config.yaml
arch: "vit"
model: "image embedding model"
dataset: "telescope images of galaxies (Galaxy Zoo DECaLS)"
train_examples: 88335
image_size: 40
crop_scale_min: 0.5
horizontal_flip: true
translate: 0.06
targets: ["roundness"]
num_classes: 3
embedding_dim: 192
norm: "layernorm"
norm_position: "post"
hidden_act: "geglu"
mlp_ratio: 2.67
head_dim: 64
fused_qkv: true
bias: "qkv"
qk_norm: false
parallel_block: false
inner_norm: false
patch_size: [4, 4]
conv_stem: false
layers: 10
width: 192
positions: "sincos"
pooling: "mean"
am_softmax_margin: 0.1
am_softmax_scale: 30
init: "trunc_normal_002"
residual_init: "none"
optimizer: "adam_atan2"
learning_rate: 0.001
beta1: 0.9
beta2: 0.99
ema_decay: 0.999
max_steps: 12700
batch_size: 256
epochs: 36.8
lr_schedule: "linear"
final_lr_fraction: 0.01
warmup_steps: 630
weight_decay: 0.09
Rows from block 3 of a small image embedding model, named by matrix and row number. Rows with one number belong to one neuron. Each number is 50 + 10 x the weight over its row's rms, rounded and kept within 0 to 99. All counts start at 0.
After each neuron's rows are labels from the 100 images, of 14848, where the neuron reaches its largest size: "top examples" is what is common among them. Only what is clearly more common there than usual is listed. The data: telescope images of galaxies (Galaxy Zoo DECaLS).
# gate: MLP gate (model.blocks.3.mlp.gate.weight, 512x192), inputs 96-191
# fc1: MLP up (model.blocks.3.mlp.fc1.weight, 512x192), inputs 96-191
# fc2: MLP down (model.blocks.3.mlp.fc2.weight, 192x512, transposed), outputs 96-191

gate.323:49 49 48 56 46 51 37 53 50 61 41 34 46 49 74 56 43 52 65 36 56 44 59 47 50 61 63 47 57 57 46 61 51 46 67 54 39 49 55 65 49 32 34 74 53 40 51 49 48 40 46 60 42 39 58 45 44 32 33 44 52 65 27 57 43 50 55 40 37 57 52 62 55 34 53 64 48 51 49 35 58 32 49 47 69 44 52 63 62 47 51 63 40 43 28 52
fc1.323:46 54 51 46 43 57 62 49 51 36 53 39 67 50 51 52 57 53 60 58 64 63 61 51 52 33 55 52 56 46 39 40 35 68 76 31 66 56 69 46 49 41 55 54 54 70 51 53 47 47 50 51 52 36 60 43 39 25 47 56 50 56 55 48 49 45 57 47 49 68 47 51 44 48 57 55 76 52 42 72 48 55 43 59 70 46 54 59 57 52 50 37 53 59 33 52
fc2.323:52 48 53 49 51 50 43 56 42 56 52 48 74 51 37 47 56 41 58 56 48 40 40 58 55 41 60 53 52 55 48 46 64 62 42 41 71 46 60 53 63 34 57 39 52 42 60 64 49 52 50 51 61 56 43 55 59 66 44 32 50 48 34 61 73 42 33 46 69 52 52 50 48 55 49 51 30 47 66 75 70 49 58 73 31 42 66 54 50 59 55 56 43 50 61 49
top examples: edge-on disk: yes; roundness: cigar-shaped

gate.343:59 57 64 59 55 28 48 52 42 50 32 47 43 45 57 43 53 37 43 55 43 51 50 47 72 54 53 56 41 55 48 37 40 55 32 48 47 65 37 53 33 53 53 54 40 49 51 45 44 56 67 76 65 50 42 56 37 40 57 52 43 43 41 37 38 57 59 36 68 54 60 46 54 59 57 40 48 35 51 34 30 50 53 42 39 36 35 39 50 25 40 46 50 58 42 30
fc1.343:41 41 48 57 37 61 46 38 61 55 51 44 57 57 51 42 51 75 65 51 65 57 34 55 42 62 51 49 65 49 49 48 65 51 47 56 64 50 81 44 70 32 41 42 68 54 46 52 56 45 41 41 44 64 47 48 69 66 45 44 41 62 50 70 67 57 53 52 28 52 32 43 45 45 55 51 52 46 64 45 60 46 54 53 66 56 55 58 47 48 48 59 65 32 44 65
fc2.343:66 49 53 55 50 45 51 53 68 66 47 53 60 53 43 59 53 56 54 63 66 53 40 37 52 46 58 43 67 53 40 44 56 54 51 38 58 41 72 50 48 41 48 43 32 46 58 53 21 43 49 56 32 54 52 48 42 42 50 39 44 51 60 50 51 65 42 60 39 71 49 43 60 59 70 61 45 66 38 39 40 55 52 48 61 55 51 48 55 59 56 68 51 50 35 63
top examples: edge-on disk: yes; roundness: cigar-shaped

gate.278:59 49 44 60 52 07 47 44 42 44 55 53 35 44 50 57 49 36 47 52 34 42 50 59 75 48 44 69 60 60 46 43 38 57 49 55 54 91 42 36 42 54 55 51 40 43 65 46 56 50 64 69 53 45 60 40 62 64 41 53 60 65 47 53 47 46 49 50 49 55 53 43 48 56 63 48 48 68 41 39 56 51 53 45 34 48 61 56 54 09 35 57 49 40 49 50
fc1.278:36 42 55 44 50 51 44 62 40 68 57 49 57 57 41 31 61 61 43 55 62 66 42 45 46 26 54 50 60 42 31 58 50 50 48 45 33 40 59 36 39 42 42 43 41 71 42 58 42 47 59 47 44 41 22 51 39 23 42 42 36 58 46 35 46 53 60 50 49 47 39 57 49 48 57 52 41 33 38 62 52 43 71 62 56 40 47 48 44 44 63 52 61 46 59 59
fc2.278:40 49 49 39 44 51 55 44 36 49 54 37 73 47 43 35 50 55 56 48 46 49 48 52 58 59 49 54 49 51 68 37 43 53 42 60 41 59 67 26 57 42 56 41 54 57 37 46 64 41 44 60 54 63 69 44 67 63 58 58 52 59 56 43 50 39 63 39 46 43 35 46 66 71 49 43 57 46 55 34 54 58 48 47 44 49 44 45 64 59 67 40 49 36 63 62
top examples: shape: featured or disk; edge-on disk: yes; roundness: cigar-shaped

gate.97:48 48 55 51 42 44 67 42 45 54 47 54 54 54 48 41 48 43 49 46 45 56 43 47 50 54 45 54 46 48 46 29 34 46 51 56 49 50 41 32 47 48 39 45 58 18 54 27 45 48 51 53 45 46 61 50 55 60 47 58 58 71 31 63 69 55 68 39 45 56 68 50 38 60 81 59 41 48 47 64 50 63 52 53 46 56 59 54 46 51 52 45 52 60 48 67
fc1.97:50 51 55 57 51 46 63 61 53 47 55 50 58 53 44 40 50 27 63 62 24 51 62 69 56 66 49 51 47 54 41 64 63 57 37 36 60 49 48 54 68 39 48 36 57 47 54 56 60 45 56 45 46 52 49 48 65 44 53 45 33 56 58 50 63 60 54 36 49 72 48 45 43 49 47 41 31 57 52 88 51 30 41 60 35 54 59 51 43 47 51 42 44 59 53 33
fc2.97:44 47 52 44 46 56 59 57 58 45 40 33 67 53 63 47 51 40 63 29 52 39 51 54 50 46 34 49 54 38 55 46 53 39 44 22 66 49 53 63 66 46 33 54 41 25 46 54 55 44 46 53 52 58 62 51 43 46 51 54 58 44 78 60 59 50 61 50 34 52 46 48 42 54 55 47 15 50 49 80 61 37 41 59 44 59 42 24 50 39 47 39 49 34 60 50
top examples: shape: featured or disk

gate.379:51 49 55 65 57 15 42 45 67 62 50 51 55 45 62 56 53 47 47 55 46 39 63 58 77 51 49 68 41 61 56 43 65 36 48 51 53 79 54 40 53 49 56 53 49 59 53 44 47 56 57 63 53 49 43 44 40 48 42 55 42 64 47 53 46 60 52 43 46 46 46 43 45 65 59 53 50 43 47 49 65 48 51 34 50 36 43 45 47 15 33 67 51 37 44 44
fc1.379:43 42 53 56 58 55 32 46 37 48 37 58 52 38 36 51 51 37 54 40 57 42 49 53 52 57 62 54 49 43 54 69 62 43 40 56 51 48 54 39 74 49 51 63 66 52 60 63 58 42 53 47 36 51 54 51 52 43 56 46 60 44 48 53 32 37 41 50 44 45 46 60 49 42 47 77 61 52 51 35 37 41 43 39 50 55 59 35 54 52 51 69 46 48 40 54
fc2.379:55 43 41 64 52 63 41 61 51 45 55 64 42 43 59 69 31 48 45 39 61 34 70 68 47 38 49 50 50 49 50 66 63 61 47 66 51 51 42 75 54 38 44 54 36 43 43 53 64 60 50 48 39 58 51 61 61 50 39 53 49 45 62 60 45 29 63 59 58 51 76 61 34 44 31 58 61 45 44 50 44 46 64 44 50 58 53 37 45 39 60 39 37 56 48 64
top examples: shape: featured or disk; edge-on disk: yes; roundness: cigar-shaped

gate.234:46 78 91 72 84 39 51 55 56 45 48 52 38 41 46 29 32 33 53 48 44 51 50 48 59 58 44 34 45 49 45 53 51 53 47 49 41 43 31 54 52 49 46 46 44 42 26 45 34 19 38 74 86 72 62 56 40 53 54 48 56 42 45 46 50 55 53 44 51 54 49 42 53 45 43 40 45 43 68 44 49 42 45 51 49 50 54 50 54 51 53 43 54 44 48 52
fc1.234:48 61 76 72 71 63 69 66 45 44 58 54 50 44 56 62 26 43 46 42 42 50 47 60 93 54 49 41 34 56 58 49 52 49 40 52 59 62 39 51 58 46 55 48 54 59 52 45 45 44 38 65 68 59 46 79 59 54 50 51 69 40 46 47 45 50 49 53 75 51 53 53 62 58 54 42 59 53 57 55 49 49 43 40 51 61 63 37 45 33 48 40 50 65 45 53
fc2.234:47 68 64 44 33 07 40 53 61 60 33 47 49 60 43 55 61 61 59 55 56 61 51 36 72 50 57 59 68 51 53 55 43 66 49 51 55 76 54 56 44 45 41 41 52 50 27 47 52 41 63 82 63 48 49 51 46 48 54 43 32 52 64 42 51 49 51 43 37 61 55 37 46 47 54 39 39 33 47 48 50 50 50 53 46 41 39 57 45 43 01 62 62 47 41 52
top examples: shape: featured or disk; edge-on disk: yes; roundness: cigar-shaped

gate.306:54 48 50 56 43 51 46 57 46 50 52 30 59 48 52 46 54 37 37 64 37 47 45 32 51 45 57 44 42 41 33 64 41 51 49 41 52 47 50 53 57 36 37 41 79 66 54 53 47 43 56 52 45 45 42 47 57 37 51 50 44 40 54 49 56 49 43 60 45 37 56 62 49 53 65 41 51 47 44 58 47 29 62 42 44 58 55 33 66 46 50 43 54 75 37 45
fc1.306:53 43 43 51 56 50 41 28 46 45 48 25 50 58 55 51 49 45 62 40 39 43 50 56 43 70 26 51 45 82 63 62 72 74 49 44 44 52 50 57 52 35 48 45 43 44 41 63 57 53 44 51 57 43 53 60 40 46 41 68 54 62 36 31 56 47 54 38 50 30 47 40 44 66 47 45 35 61 61 66 58 43 55 50 45 44 44 49 42 47 50 45 49 48 50 55
fc2.306:46 45 41 47 52 45 49 58 56 46 63 57 44 60 63 57 49 51 41 61 49 64 61 50 53 73 52 47 53 46 71 51 35 63 74 45 51 55 55 53 51 48 28 46 59 65 66 61 63 43 45 47 46 40 48 52 39 58 54 70 54 53 50 49 44 65 46 41 47 61 69 57 59 49 55 52 61 47 36 41 60 64 51 34 54 50 35 54 42 64 48 48 53 34 30 57
top examples: edge-on disk: yes; roundness: cigar-shaped

gate.90:57 43 46 60 60 53 55 58 53 50 52 58 51 44 35 51 68 53 32 34 60 49 36 55 47 48 46 52 50 65 70 55 63 49 39 51 44 46 50 47 40 44 60 47 25 53 49 58 50 55 57 48 54 46 34 57 71 50 55 55 47 35 38 29 25 37 43 44 55 48 57 57 58 62 55 49 52 47 51 20 37 49 45 58 36 67 53 40 50 54 46 62 55 43 57 38
fc1.90:39 50 53 41 39 54 34 30 55 53 65 61 44 53 62 53 47 45 42 48 35 39 44 55 53 38 51 42 47 33 61 53 49 43 61 43 66 52 51 63 53 44 51 46 32 34 38 47 46 50 46 51 59 61 43 48 26 53 53 47 56 57 47 62 60 59 40 52 55 39 44 53 51 37 69 38 54 50 45 51 60 77 51 34 76 43 53 49 70 49 46 44 43 50 46 56
fc2.90:50 42 48 50 54 43 57 46 74 59 49 81 51 54 72 56 50 41 49 54 40 57 45 54 51 34 41 50 39 62 54 49 55 50 62 55 43 40 35 51 47 46 46 49 71 44 48 48 49 34 45 45 59 53 40 56 51 37 46 37 48 49 22 68 52 42 50 57 42 58 29 42 38 44 46 57 45 41 53 69 56 50 65 50 65 30 65 58 47 50 46 41 43 52 54 59
top examples: edge-on disk: yes

gate.502:53 47 47 46 47 48 57 73 64 42 42 52 57 55 51 55 43 57 32 60 54 39 41 54 44 68 72 45 51 43 54 54 62 33 57 45 51 44 61 65 54 35 43 58 50 44 59 40 53 55 51 54 49 49 37 60 38 43 25 62 64 36 33 60 56 61 25 42 56 38 67 55 57 51 48 41 32 45 49 68 39 56 40 29 51 56 47 43 60 49 54 32 59 40 40 54
fc1.502:51 51 53 55 51 50 50 32 45 59 66 41 57 49 43 45 49 45 53 49 37 53 57 68 51 43 36 49 41 56 30 52 55 38 55 47 50 60 26 27 56 39 64 40 25 39 36 50 49 46 46 46 49 42 48 51 52 62 49 45 37 42 48 53 44 48 44 62 52 36 23 55 47 46 35 49 46 57 45 38 55 59 52 51 35 54 55 53 49 53 49 65 40 48 58 47
fc2.502:49 48 46 47 56 53 45 65 33 48 71 50 64 50 62 39 61 43 49 45 50 44 55 48 50 47 46 51 53 39 49 71 50 37 67 52 51 45 59 53 48 46 46 39 61 60 61 60 48 61 43 55 53 46 47 50 64 60 57 47 40 63 35 69 55 46 61 40 57 35 44 40 56 38 59 40 42 47 50 54 52 43 66 58 17 43 65 42 63 46 44 24 37 35 45 40
top examples: shape: star or artifact

gate.303:55 45 60 51 49 48 70 61 49 61 46 58 47 56 39 50 43 54 40 38 44 43 40 37 45 61 47 51 44 61 43 36 55 91 41 65 60 44 41 51 39 43 57 63 51 47 39 55 48 54 50 56 43 54 28 50 47 45 35 50 50 44 49 49 59 48 75 31 49 68 57 46 43 61 51 55 39 43 33 50 47 45 45 57 60 43 40 55 49 50 51 51 48 51 69 68
fc1.303:45 65 44 52 47 54 46 59 59 55 51 62 45 54 42 52 52 45 58 45 40 35 47 67 54 57 55 55 41 39 40 50 54 48 59 48 49 48 60 55 60 61 22 51 66 40 45 32 50 53 51 46 53 46 34 51 35 54 60 45 50 55 68 67 36 48 39 55 44 50 53 56 52 37 40 49 45 52 47 49 54 70 53 61 63 59 46 57 43 51 47 54 60 42 45 43
fc2.303:56 57 45 56 51 50 53 47 49 54 63 40 40 55 55 66 62 53 50 53 51 49 44 39 52 62 50 52 41 49 77 30 51 58 54 47 19 44 49 43 54 33 40 54 57 44 32 27 47 58 45 51 44 52 47 51 52 57 65 63 49 47 60 77 51 34 45 40 48 27 45 48 45 63 45 59 42 52 45 77 55 53 48 50 44 61 46 57 46 48 49 53 60 59 40 45
top examples: shape: featured or disk

gate.354:36 42 49 63 35 50 32 41 52 49 65 66 51 52 48 58 58 64 50 41 59 60 40 43 53 33 41 51 53 50 55 51 47 21 64 39 36 49 59 57 52 37 31 48 61 45 54 61 43 46 50 56 53 39 48 60 62 74 71 58 48 52 47 60 64 44 44 64 58 47 48 55 54 60 48 67 65 46 41 27 55 62 47 46 42 51 60 45 45 48 59 51 54 53 70 47
fc1.354:50 47 48 46 54 49 65 60 49 48 45 48 61 41 51 57 40 38 39 45 70 29 58 65 52 54 55 40 46 43 40 58 61 52 54 36 57 42 63 45 50 46 54 50 55 54 52 62 60 46 53 49 50 56 71 46 78 43 44 55 32 50 60 55 48 49 49 67 48 38 29 61 50 66 48 49 58 44 55 41 28 40 44 63 40 48 44 57 55 48 50 33 50 65 65 54
fc2.354:49 49 53 56 46 53 43 41 55 59 52 62 39 48 60 54 52 41 54 52 57 61 56 71 50 34 60 51 53 52 50 43 72 48 40 38 53 49 40 61 47 21 52 50 39 48 37 34 63 54 46 58 45 54 44 48 53 59 74 56 56 44 53 53 28 54 45 50 32 47 42 53 40 60 34 68 52 53 45 45 52 54 54 50 50 57 39 33 60 46 62 58 52 43 65 59
top examples: edge-on disk: yes; roundness: cigar-shaped

gate.35:65 60 63 61 51 09 57 38 42 46 58 43 57 41 54 63 51 50 38 40 48 53 49 60 72 49 38 59 41 51 60 47 49 55 45 36 59 66 53 44 53 37 51 53 41 53 61 38 52 59 75 62 63 48 47 47 44 51 56 44 57 48 51 58 53 47 36 52 57 26 58 50 53 53 45 46 50 63 46 55 60 38 51 43 36 38 56 34 55 42 36 48 46 41 59 53
fc1.35:54 64 38 53 48 53 63 54 38 49 71 33 52 49 48 55 42 60 57 64 40 50 60 62 47 60 32 51 61 57 56 51 56 61 49 62 54 50 56 58 44 54 52 66 52 43 51 58 51 38 67 53 42 63 68 48 66 52 41 51 50 63 36 39 60 57 58 47 13 51 53 37 49 60 39 49 44 58 44 70 61 41 41 60 51 59 72 45 41 47 53 49 52 60 55 60
fc2.35:64 63 62 50 46 47 34 65 61 58 57 54 39 53 44 41 56 53 50 54 51 36 39 50 47 47 74 47 49 40 35 52 46 40 56 34 52 41 25 55 38 55 46 64 38 51 46 58 33 31 48 58 59 55 40 55 28 39 33 43 46 51 53 62 37 46 55 50 38 77 46 51 44 43 64 53 33 40 48 47 48 54 49 52 57 58 65 57 37 51 34 53 46 49 44 68
top examples: shape: featured or disk; edge-on disk: yes; roundness: cigar-shaped

gate.404:59 53 54 67 55 14 32 43 40 52 59 59 41 51 44 55 55 40 54 47 26 40 62 61 72 53 37 71 43 65 60 62 55 51 54 53 39 78 49 55 47 52 54 55 29 39 65 50 41 60 65 59 57 48 42 38 55 59 52 62 56 60 43 35 43 59 61 39 57 49 62 51 59 60 48 40 37 55 45 42 55 41 42 40 40 54 58 51 58 21 33 55 51 50 53 41
fc1.404:57 46 61 44 49 54 38 69 51 57 55 53 42 66 41 64 46 61 60 48 41 49 46 40 56 47 50 55 39 42 49 54 45 62 51 52 48 43 39 42 48 48 43 39 42 64 50 59 57 40 51 53 54 40 26 52 34 36 36 49 38 46 53 30 42 33 72 42 50 48 50 42 60 39 49 33 33 44 65 44 48 41 49 64 45 65 64 72 47 51 53 57 49 53 49 49
fc2.404:54 55 50 59 52 39 31 44 43 56 47 56 44 57 30 65 47 50 48 22 59 36 49 37 56 36 52 48 57 40 50 60 57 56 53 49 38 50 36 61 37 42 37 43 35 55 55 59 39 48 62 51 47 59 47 50 54 53 41 61 37 55 53 58 38 46 73 46 32 57 63 49 41 43 34 52 44 56 47 55 44 51 47 71 57 50 55 73 51 59 31 55 42 49 48 57
top examples: shape: featured or disk; edge-on disk: yes; roundness: cigar-shaped

gate.165:62 47 50 59 37 03 55 45 38 51 52 53 51 52 46 66 47 43 45 56 49 36 50 56 71 59 44 44 49 59 57 41 41 51 40 56 45 51 58 49 34 48 48 54 34 44 58 38 53 62 62 72 58 59 52 42 52 58 50 51 49 53 24 45 45 60 64 60 36 42 52 45 62 55 71 47 43 60 52 37 58 35 45 42 47 34 46 42 62 44 37 48 44 41 55 53
fc1.165:49 48 33 42 49 54 65 45 41 40 54 47 45 43 51 42 64 50 27 50 37 65 35 41 48 42 39 51 47 27 63 25 30 41 50 51 38 47 57 69 49 64 64 51 53 40 45 38 51 63 61 49 39 27 44 52 25 42 63 53 54 50 39 36 49 47 55 55 51 57 53 61 44 47 50 60 64 67 42 40 43 52 57 59 51 45 41 30 45 51 51 44 49 70 42 55
fc2.165:41 42 48 56 45 54 43 39 55 51 45 62 52 39 65 58 55 39 52 68 47 66 70 60 49 28 36 48 55 33 49 36 52 43 61 56 39 50 55 48 50 43 64 48 54 44 68 50 33 66 56 33 46 56 48 53 47 42 50 38 45 56 55 69 55 49 47 47 49 55 46 66 56 48 48 62 67 56 55 58 54 63 67 48 45 50 54 46 63 60 49 62 51 51 50 59
top examples: roundness: cigar-shaped; edge-on disk: yes

gate.89:57 44 46 48 49 50 46 44 52 52 36 48 64 47 50 45 53 52 51 57 67 33 68 71 44 39 46 53 42 61 46 43 49 39 46 48 59 47 55 42 67 29 52 57 51 39 55 47 48 49 46 53 47 41 52 60 45 30 29 51 56 56 53 52 55 42 45 46 67 48 44 59 34 45 40 46 46 29 71 59 68 46 31 68 54 47 55 46 48 53 52 53 60 57 55 45
fc1.89:54 50 50 48 43 49 38 36 29 46 67 66 40 58 35 51 56 44 38 45 45 58 49 67 52 64 59 45 60 55 35 83 46 45 76 43 65 50 45 49 61 68 39 51 54 43 53 53 45 54 41 47 53 47 62 51 64 45 60 42 67 46 48 68 58 51 34 53 59 42 43 59 46 25 59 61 59 58 32 48 56 59 36 44 45 54 57 46 51 50 49 55 48 48 47 51
fc2.89:52 48 49 45 58 45 29 48 39 48 41 51 47 51 40 49 50 39 42 49 45 55 65 42 49 40 39 51 44 61 57 65 46 56 49 57 44 37 36 60 52 43 55 42 53 48 43 64 57 53 54 46 43 59 70 50 57 60 64 46 45 52 32 67 55 44 48 47 51 67 46 59 56 46 35 42 50 53 51 62 55 50 56 58 36 38 37 75 58 63 37 73 43 43 41 48
top examples: roundness: cigar-shaped; edge-on disk: yes

gate.241:51 44 44 54 47 48 53 57 40 57 65 50 65 56 59 54 42 63 59 51 59 39 53 63 47 61 47 50 54 52 39 60 43 36 51 48 47 46 40 45 66 36 48 52 64 54 54 61 51 44 49 55 49 42 56 58 50 57 44 64 35 48 51 53 33 64 41 61 37 30 35 47 47 37 44 55 52 39 54 55 51 48 42 32 52 42 52 54 53 49 55 61 58 34 61 51
fc1.241:41 56 52 50 44 54 37 31 35 61 60 49 58 61 63 54 47 56 51 69 69 60 60 43 44 53 40 47 53 42 20 54 56 38 56 55 35 47 41 14 65 42 52 59 45 52 60 62 51 52 55 47 46 56 62 46 46 59 53 47 57 58 60 54 53 58 39 35 61 27 46 50 60 55 42 41 51 39 57 42 62 66 49 48 46 55 53 64 54 48 47 52 47 46 54 55
fc2.241:54 48 43 49 52 58 45 57 54 54 55 59 41 61 58 58 50 64 51 22 41 36 37 51 47 63 39 47 46 51 42 54 42 69 50 36 43 47 57 56 46 45 40 55 68 52 32 53 53 56 40 52 57 38 35 51 50 53 42 60 42 42 44 69 57 36 76 44 57 62 61 57 58 40 56 46 54 47 48 46 57 66 63 68 72 56 39 37 28 55 50 32 54 38 53 36
top examples: shape: star or artifact

gate.280:61 62 55 65 50 19 47 60 39 37 60 47 55 41 59 51 59 57 39 47 36 47 53 46 64 52 39 50 56 48 49 54 37 57 55 56 43 80 49 56 47 44 50 49 51 56 65 41 47 47 64 49 50 48 68 50 55 47 69 64 57 50 52 50 51 47 57 38 53 39 58 46 65 45 43 46 64 54 30 49 51 64 54 56 44 36 40 43 50 25 35 41 57 50 51 42
fc1.280:38 40 53 55 50 51 65 47 52 42 53 35 60 56 46 62 51 52 57 44 58 39 39 39 53 66 46 59 39 61 65 44 65 54 37 53 54 50 52 39 49 63 55 41 60 43 45 53 46 56 35 61 70 63 40 48 57 49 35 56 50 43 60 46 61 66 64 42 64 51 44 38 55 77 55 46 45 57 54 56 54 35 43 46 56 74 67 63 60 47 54 64 38 45 45 57
fc2.280:46 47 53 56 56 56 58 30 39 57 57 43 39 50 56 49 62 55 67 53 53 56 44 48 61 36 45 31 61 63 68 33 59 43 36 60 49 47 61 48 46 20 69 57 57 40 67 41 49 49 61 39 41 44 57 46 55 58 63 41 43 45 50 45 46 61 62 54 48 34 34 52 43 70 34 61 53 52 36 47 43 24 53 32 31 45 37 44 55 67 61 48 36 50 61 47
top examples: edge-on disk: yes; roundness: cigar-shaped

gate.126:65 50 56 44 54 45 48 58 37 43 43 53 53 51 55 53 25 33 38 44 46 55 38 50 69 52 34 52 35 34 45 52 44 50 48 50 42 53 34 54 49 47 39 53 50 46 40 45 41 61 54 63 41 48 42 52 50 46 52 46 53 35 74 56 56 55 52 46 65 54 52 45 50 56 50 43 31 61 51 56 54 49 45 62 48 37 39 53 46 45 49 53 51 60 48 42
fc1.126:54 47 35 43 44 53 57 64 49 49 69 51 55 63 37 48 58 57 48 34 41 42 50 59 46 57 43 37 47 70 45 55 64 54 55 47 67 48 56 54 51 59 37 42 41 44 54 54 52 59 36 55 50 49 38 44 41 46 21 54 66 60 26 51 62 36 42 50 52 48 62 44 50 48 52 54 40 63 52 66 63 44 46 54 49 66 70 54 67 52 45 48 38 43 47 72
fc2.126:54 49 47 34 56 67 31 40 50 43 40 46 40 50 48 37 56 68 56 53 48 51 47 51 49 42 50 44 39 43 38 47 53 43 59 44 51 42 61 44 56 34 39 44 58 43 49 56 57 63 55 61 51 51 53 57 39 33 33 21 30 45 37 44 32 38 50 50 52 58 26 47 39 40 47 50 49 42 52 57 45 39 56 46 44 49 64 42 46 50 58 68 45 44 52 43
top examples: shape: featured or disk; edge-on disk: yes; roundness: cigar-shaped

gate.491:61 49 55 60 53 18 47 44 38 47 53 48 43 47 54 60 49 31 47 55 36 43 53 67 70 43 45 74 44 62 70 44 48 55 44 54 44 79 44 42 46 53 64 48 29 49 63 41 52 61 62 72 56 46 49 40 40 64 54 57 62 59 40 41 45 46 57 46 53 36 57 57 51 59 55 46 44 53 38 44 58 59 42 58 42 39 51 40 51 21 38 46 52 55 63 41
fc1.491:55 52 56 46 47 47 50 53 64 44 58 55 42 53 47 50 45 52 47 62 32 47 59 47 41 58 43 46 55 55 57 59 50 50 56 45 59 58 51 48 36 85 53 49 50 57 48 59 46 44 47 48 57 48 38 52 45 54 59 40 52 51 43 45 37 60 65 52 65 35 45 47 64 47 59 29 38 59 52 52 39 44 70 45 71 54 54 92 58 52 50 69 49 49 42 39
fc2.491:46 59 50 41 53 48 43 43 57 54 37 71 39 56 47 53 56 40 49 39 45 40 57 52 52 47 47 47 55 38 53 60 48 58 58 51 57 52 48 60 64 56 36 48 47 41 44 64 49 59 54 45 54 49 37 48 45 64 44 53 42 60 44 68 44 52 48 39 37 47 76 56 50 36 40 52 44 44 40 49 59 71 58 34 52 43 41 56 51 65 44 53 47 34 39 53
top examples: edge-on disk: yes; roundness: cigar-shaped

gate.336:70 57 42 57 45 00 55 48 60 52 68 52 45 60 66 54 49 51 48 47 41 52 49 52 72 51 35 54 54 74 52 42 58 51 63 40 52 53 59 46 43 43 57 57 46 62 52 44 49 61 68 75 48 45 42 34 38 51 39 52 50 46 42 53 48 47 50 55 42 46 41 35 65 52 49 45 60 55 55 43 51 43 42 37 48 44 46 48 67 45 32 41 44 41 69 58
fc1.336:47 39 36 51 51 50 58 37 60 56 44 40 53 43 25 64 53 52 44 41 56 53 51 44 54 57 48 52 51 41 53 55 53 49 51 49 54 51 68 61 40 62 60 43 55 61 48 61 56 61 56 54 47 50 47 57 41 49 65 52 56 64 52 66 49 89 56 56 47 59 32 52 59 58 33 55 61 57 48 37 59 67 59 29 80 52 43 52 51 47 46 62 44 38 40 44
fc2.336:57 53 44 49 43 48 50 43 62 35 48 48 68 42 30 36 53 51 56 42 47 61 52 71 40 53 47 51 51 57 52 52 45 36 41 40 64 45 59 41 54 39 58 44 48 41 58 57 37 48 55 54 40 59 69 45 56 58 54 43 53 63 46 64 52 47 37 62 34 29 40 51 52 49 20 41 52 39 62 50 79 69 47 46 58 48 61 57 35 48 54 60 68 44 52 48
top examples: edge-on disk: yes; roundness: cigar-shaped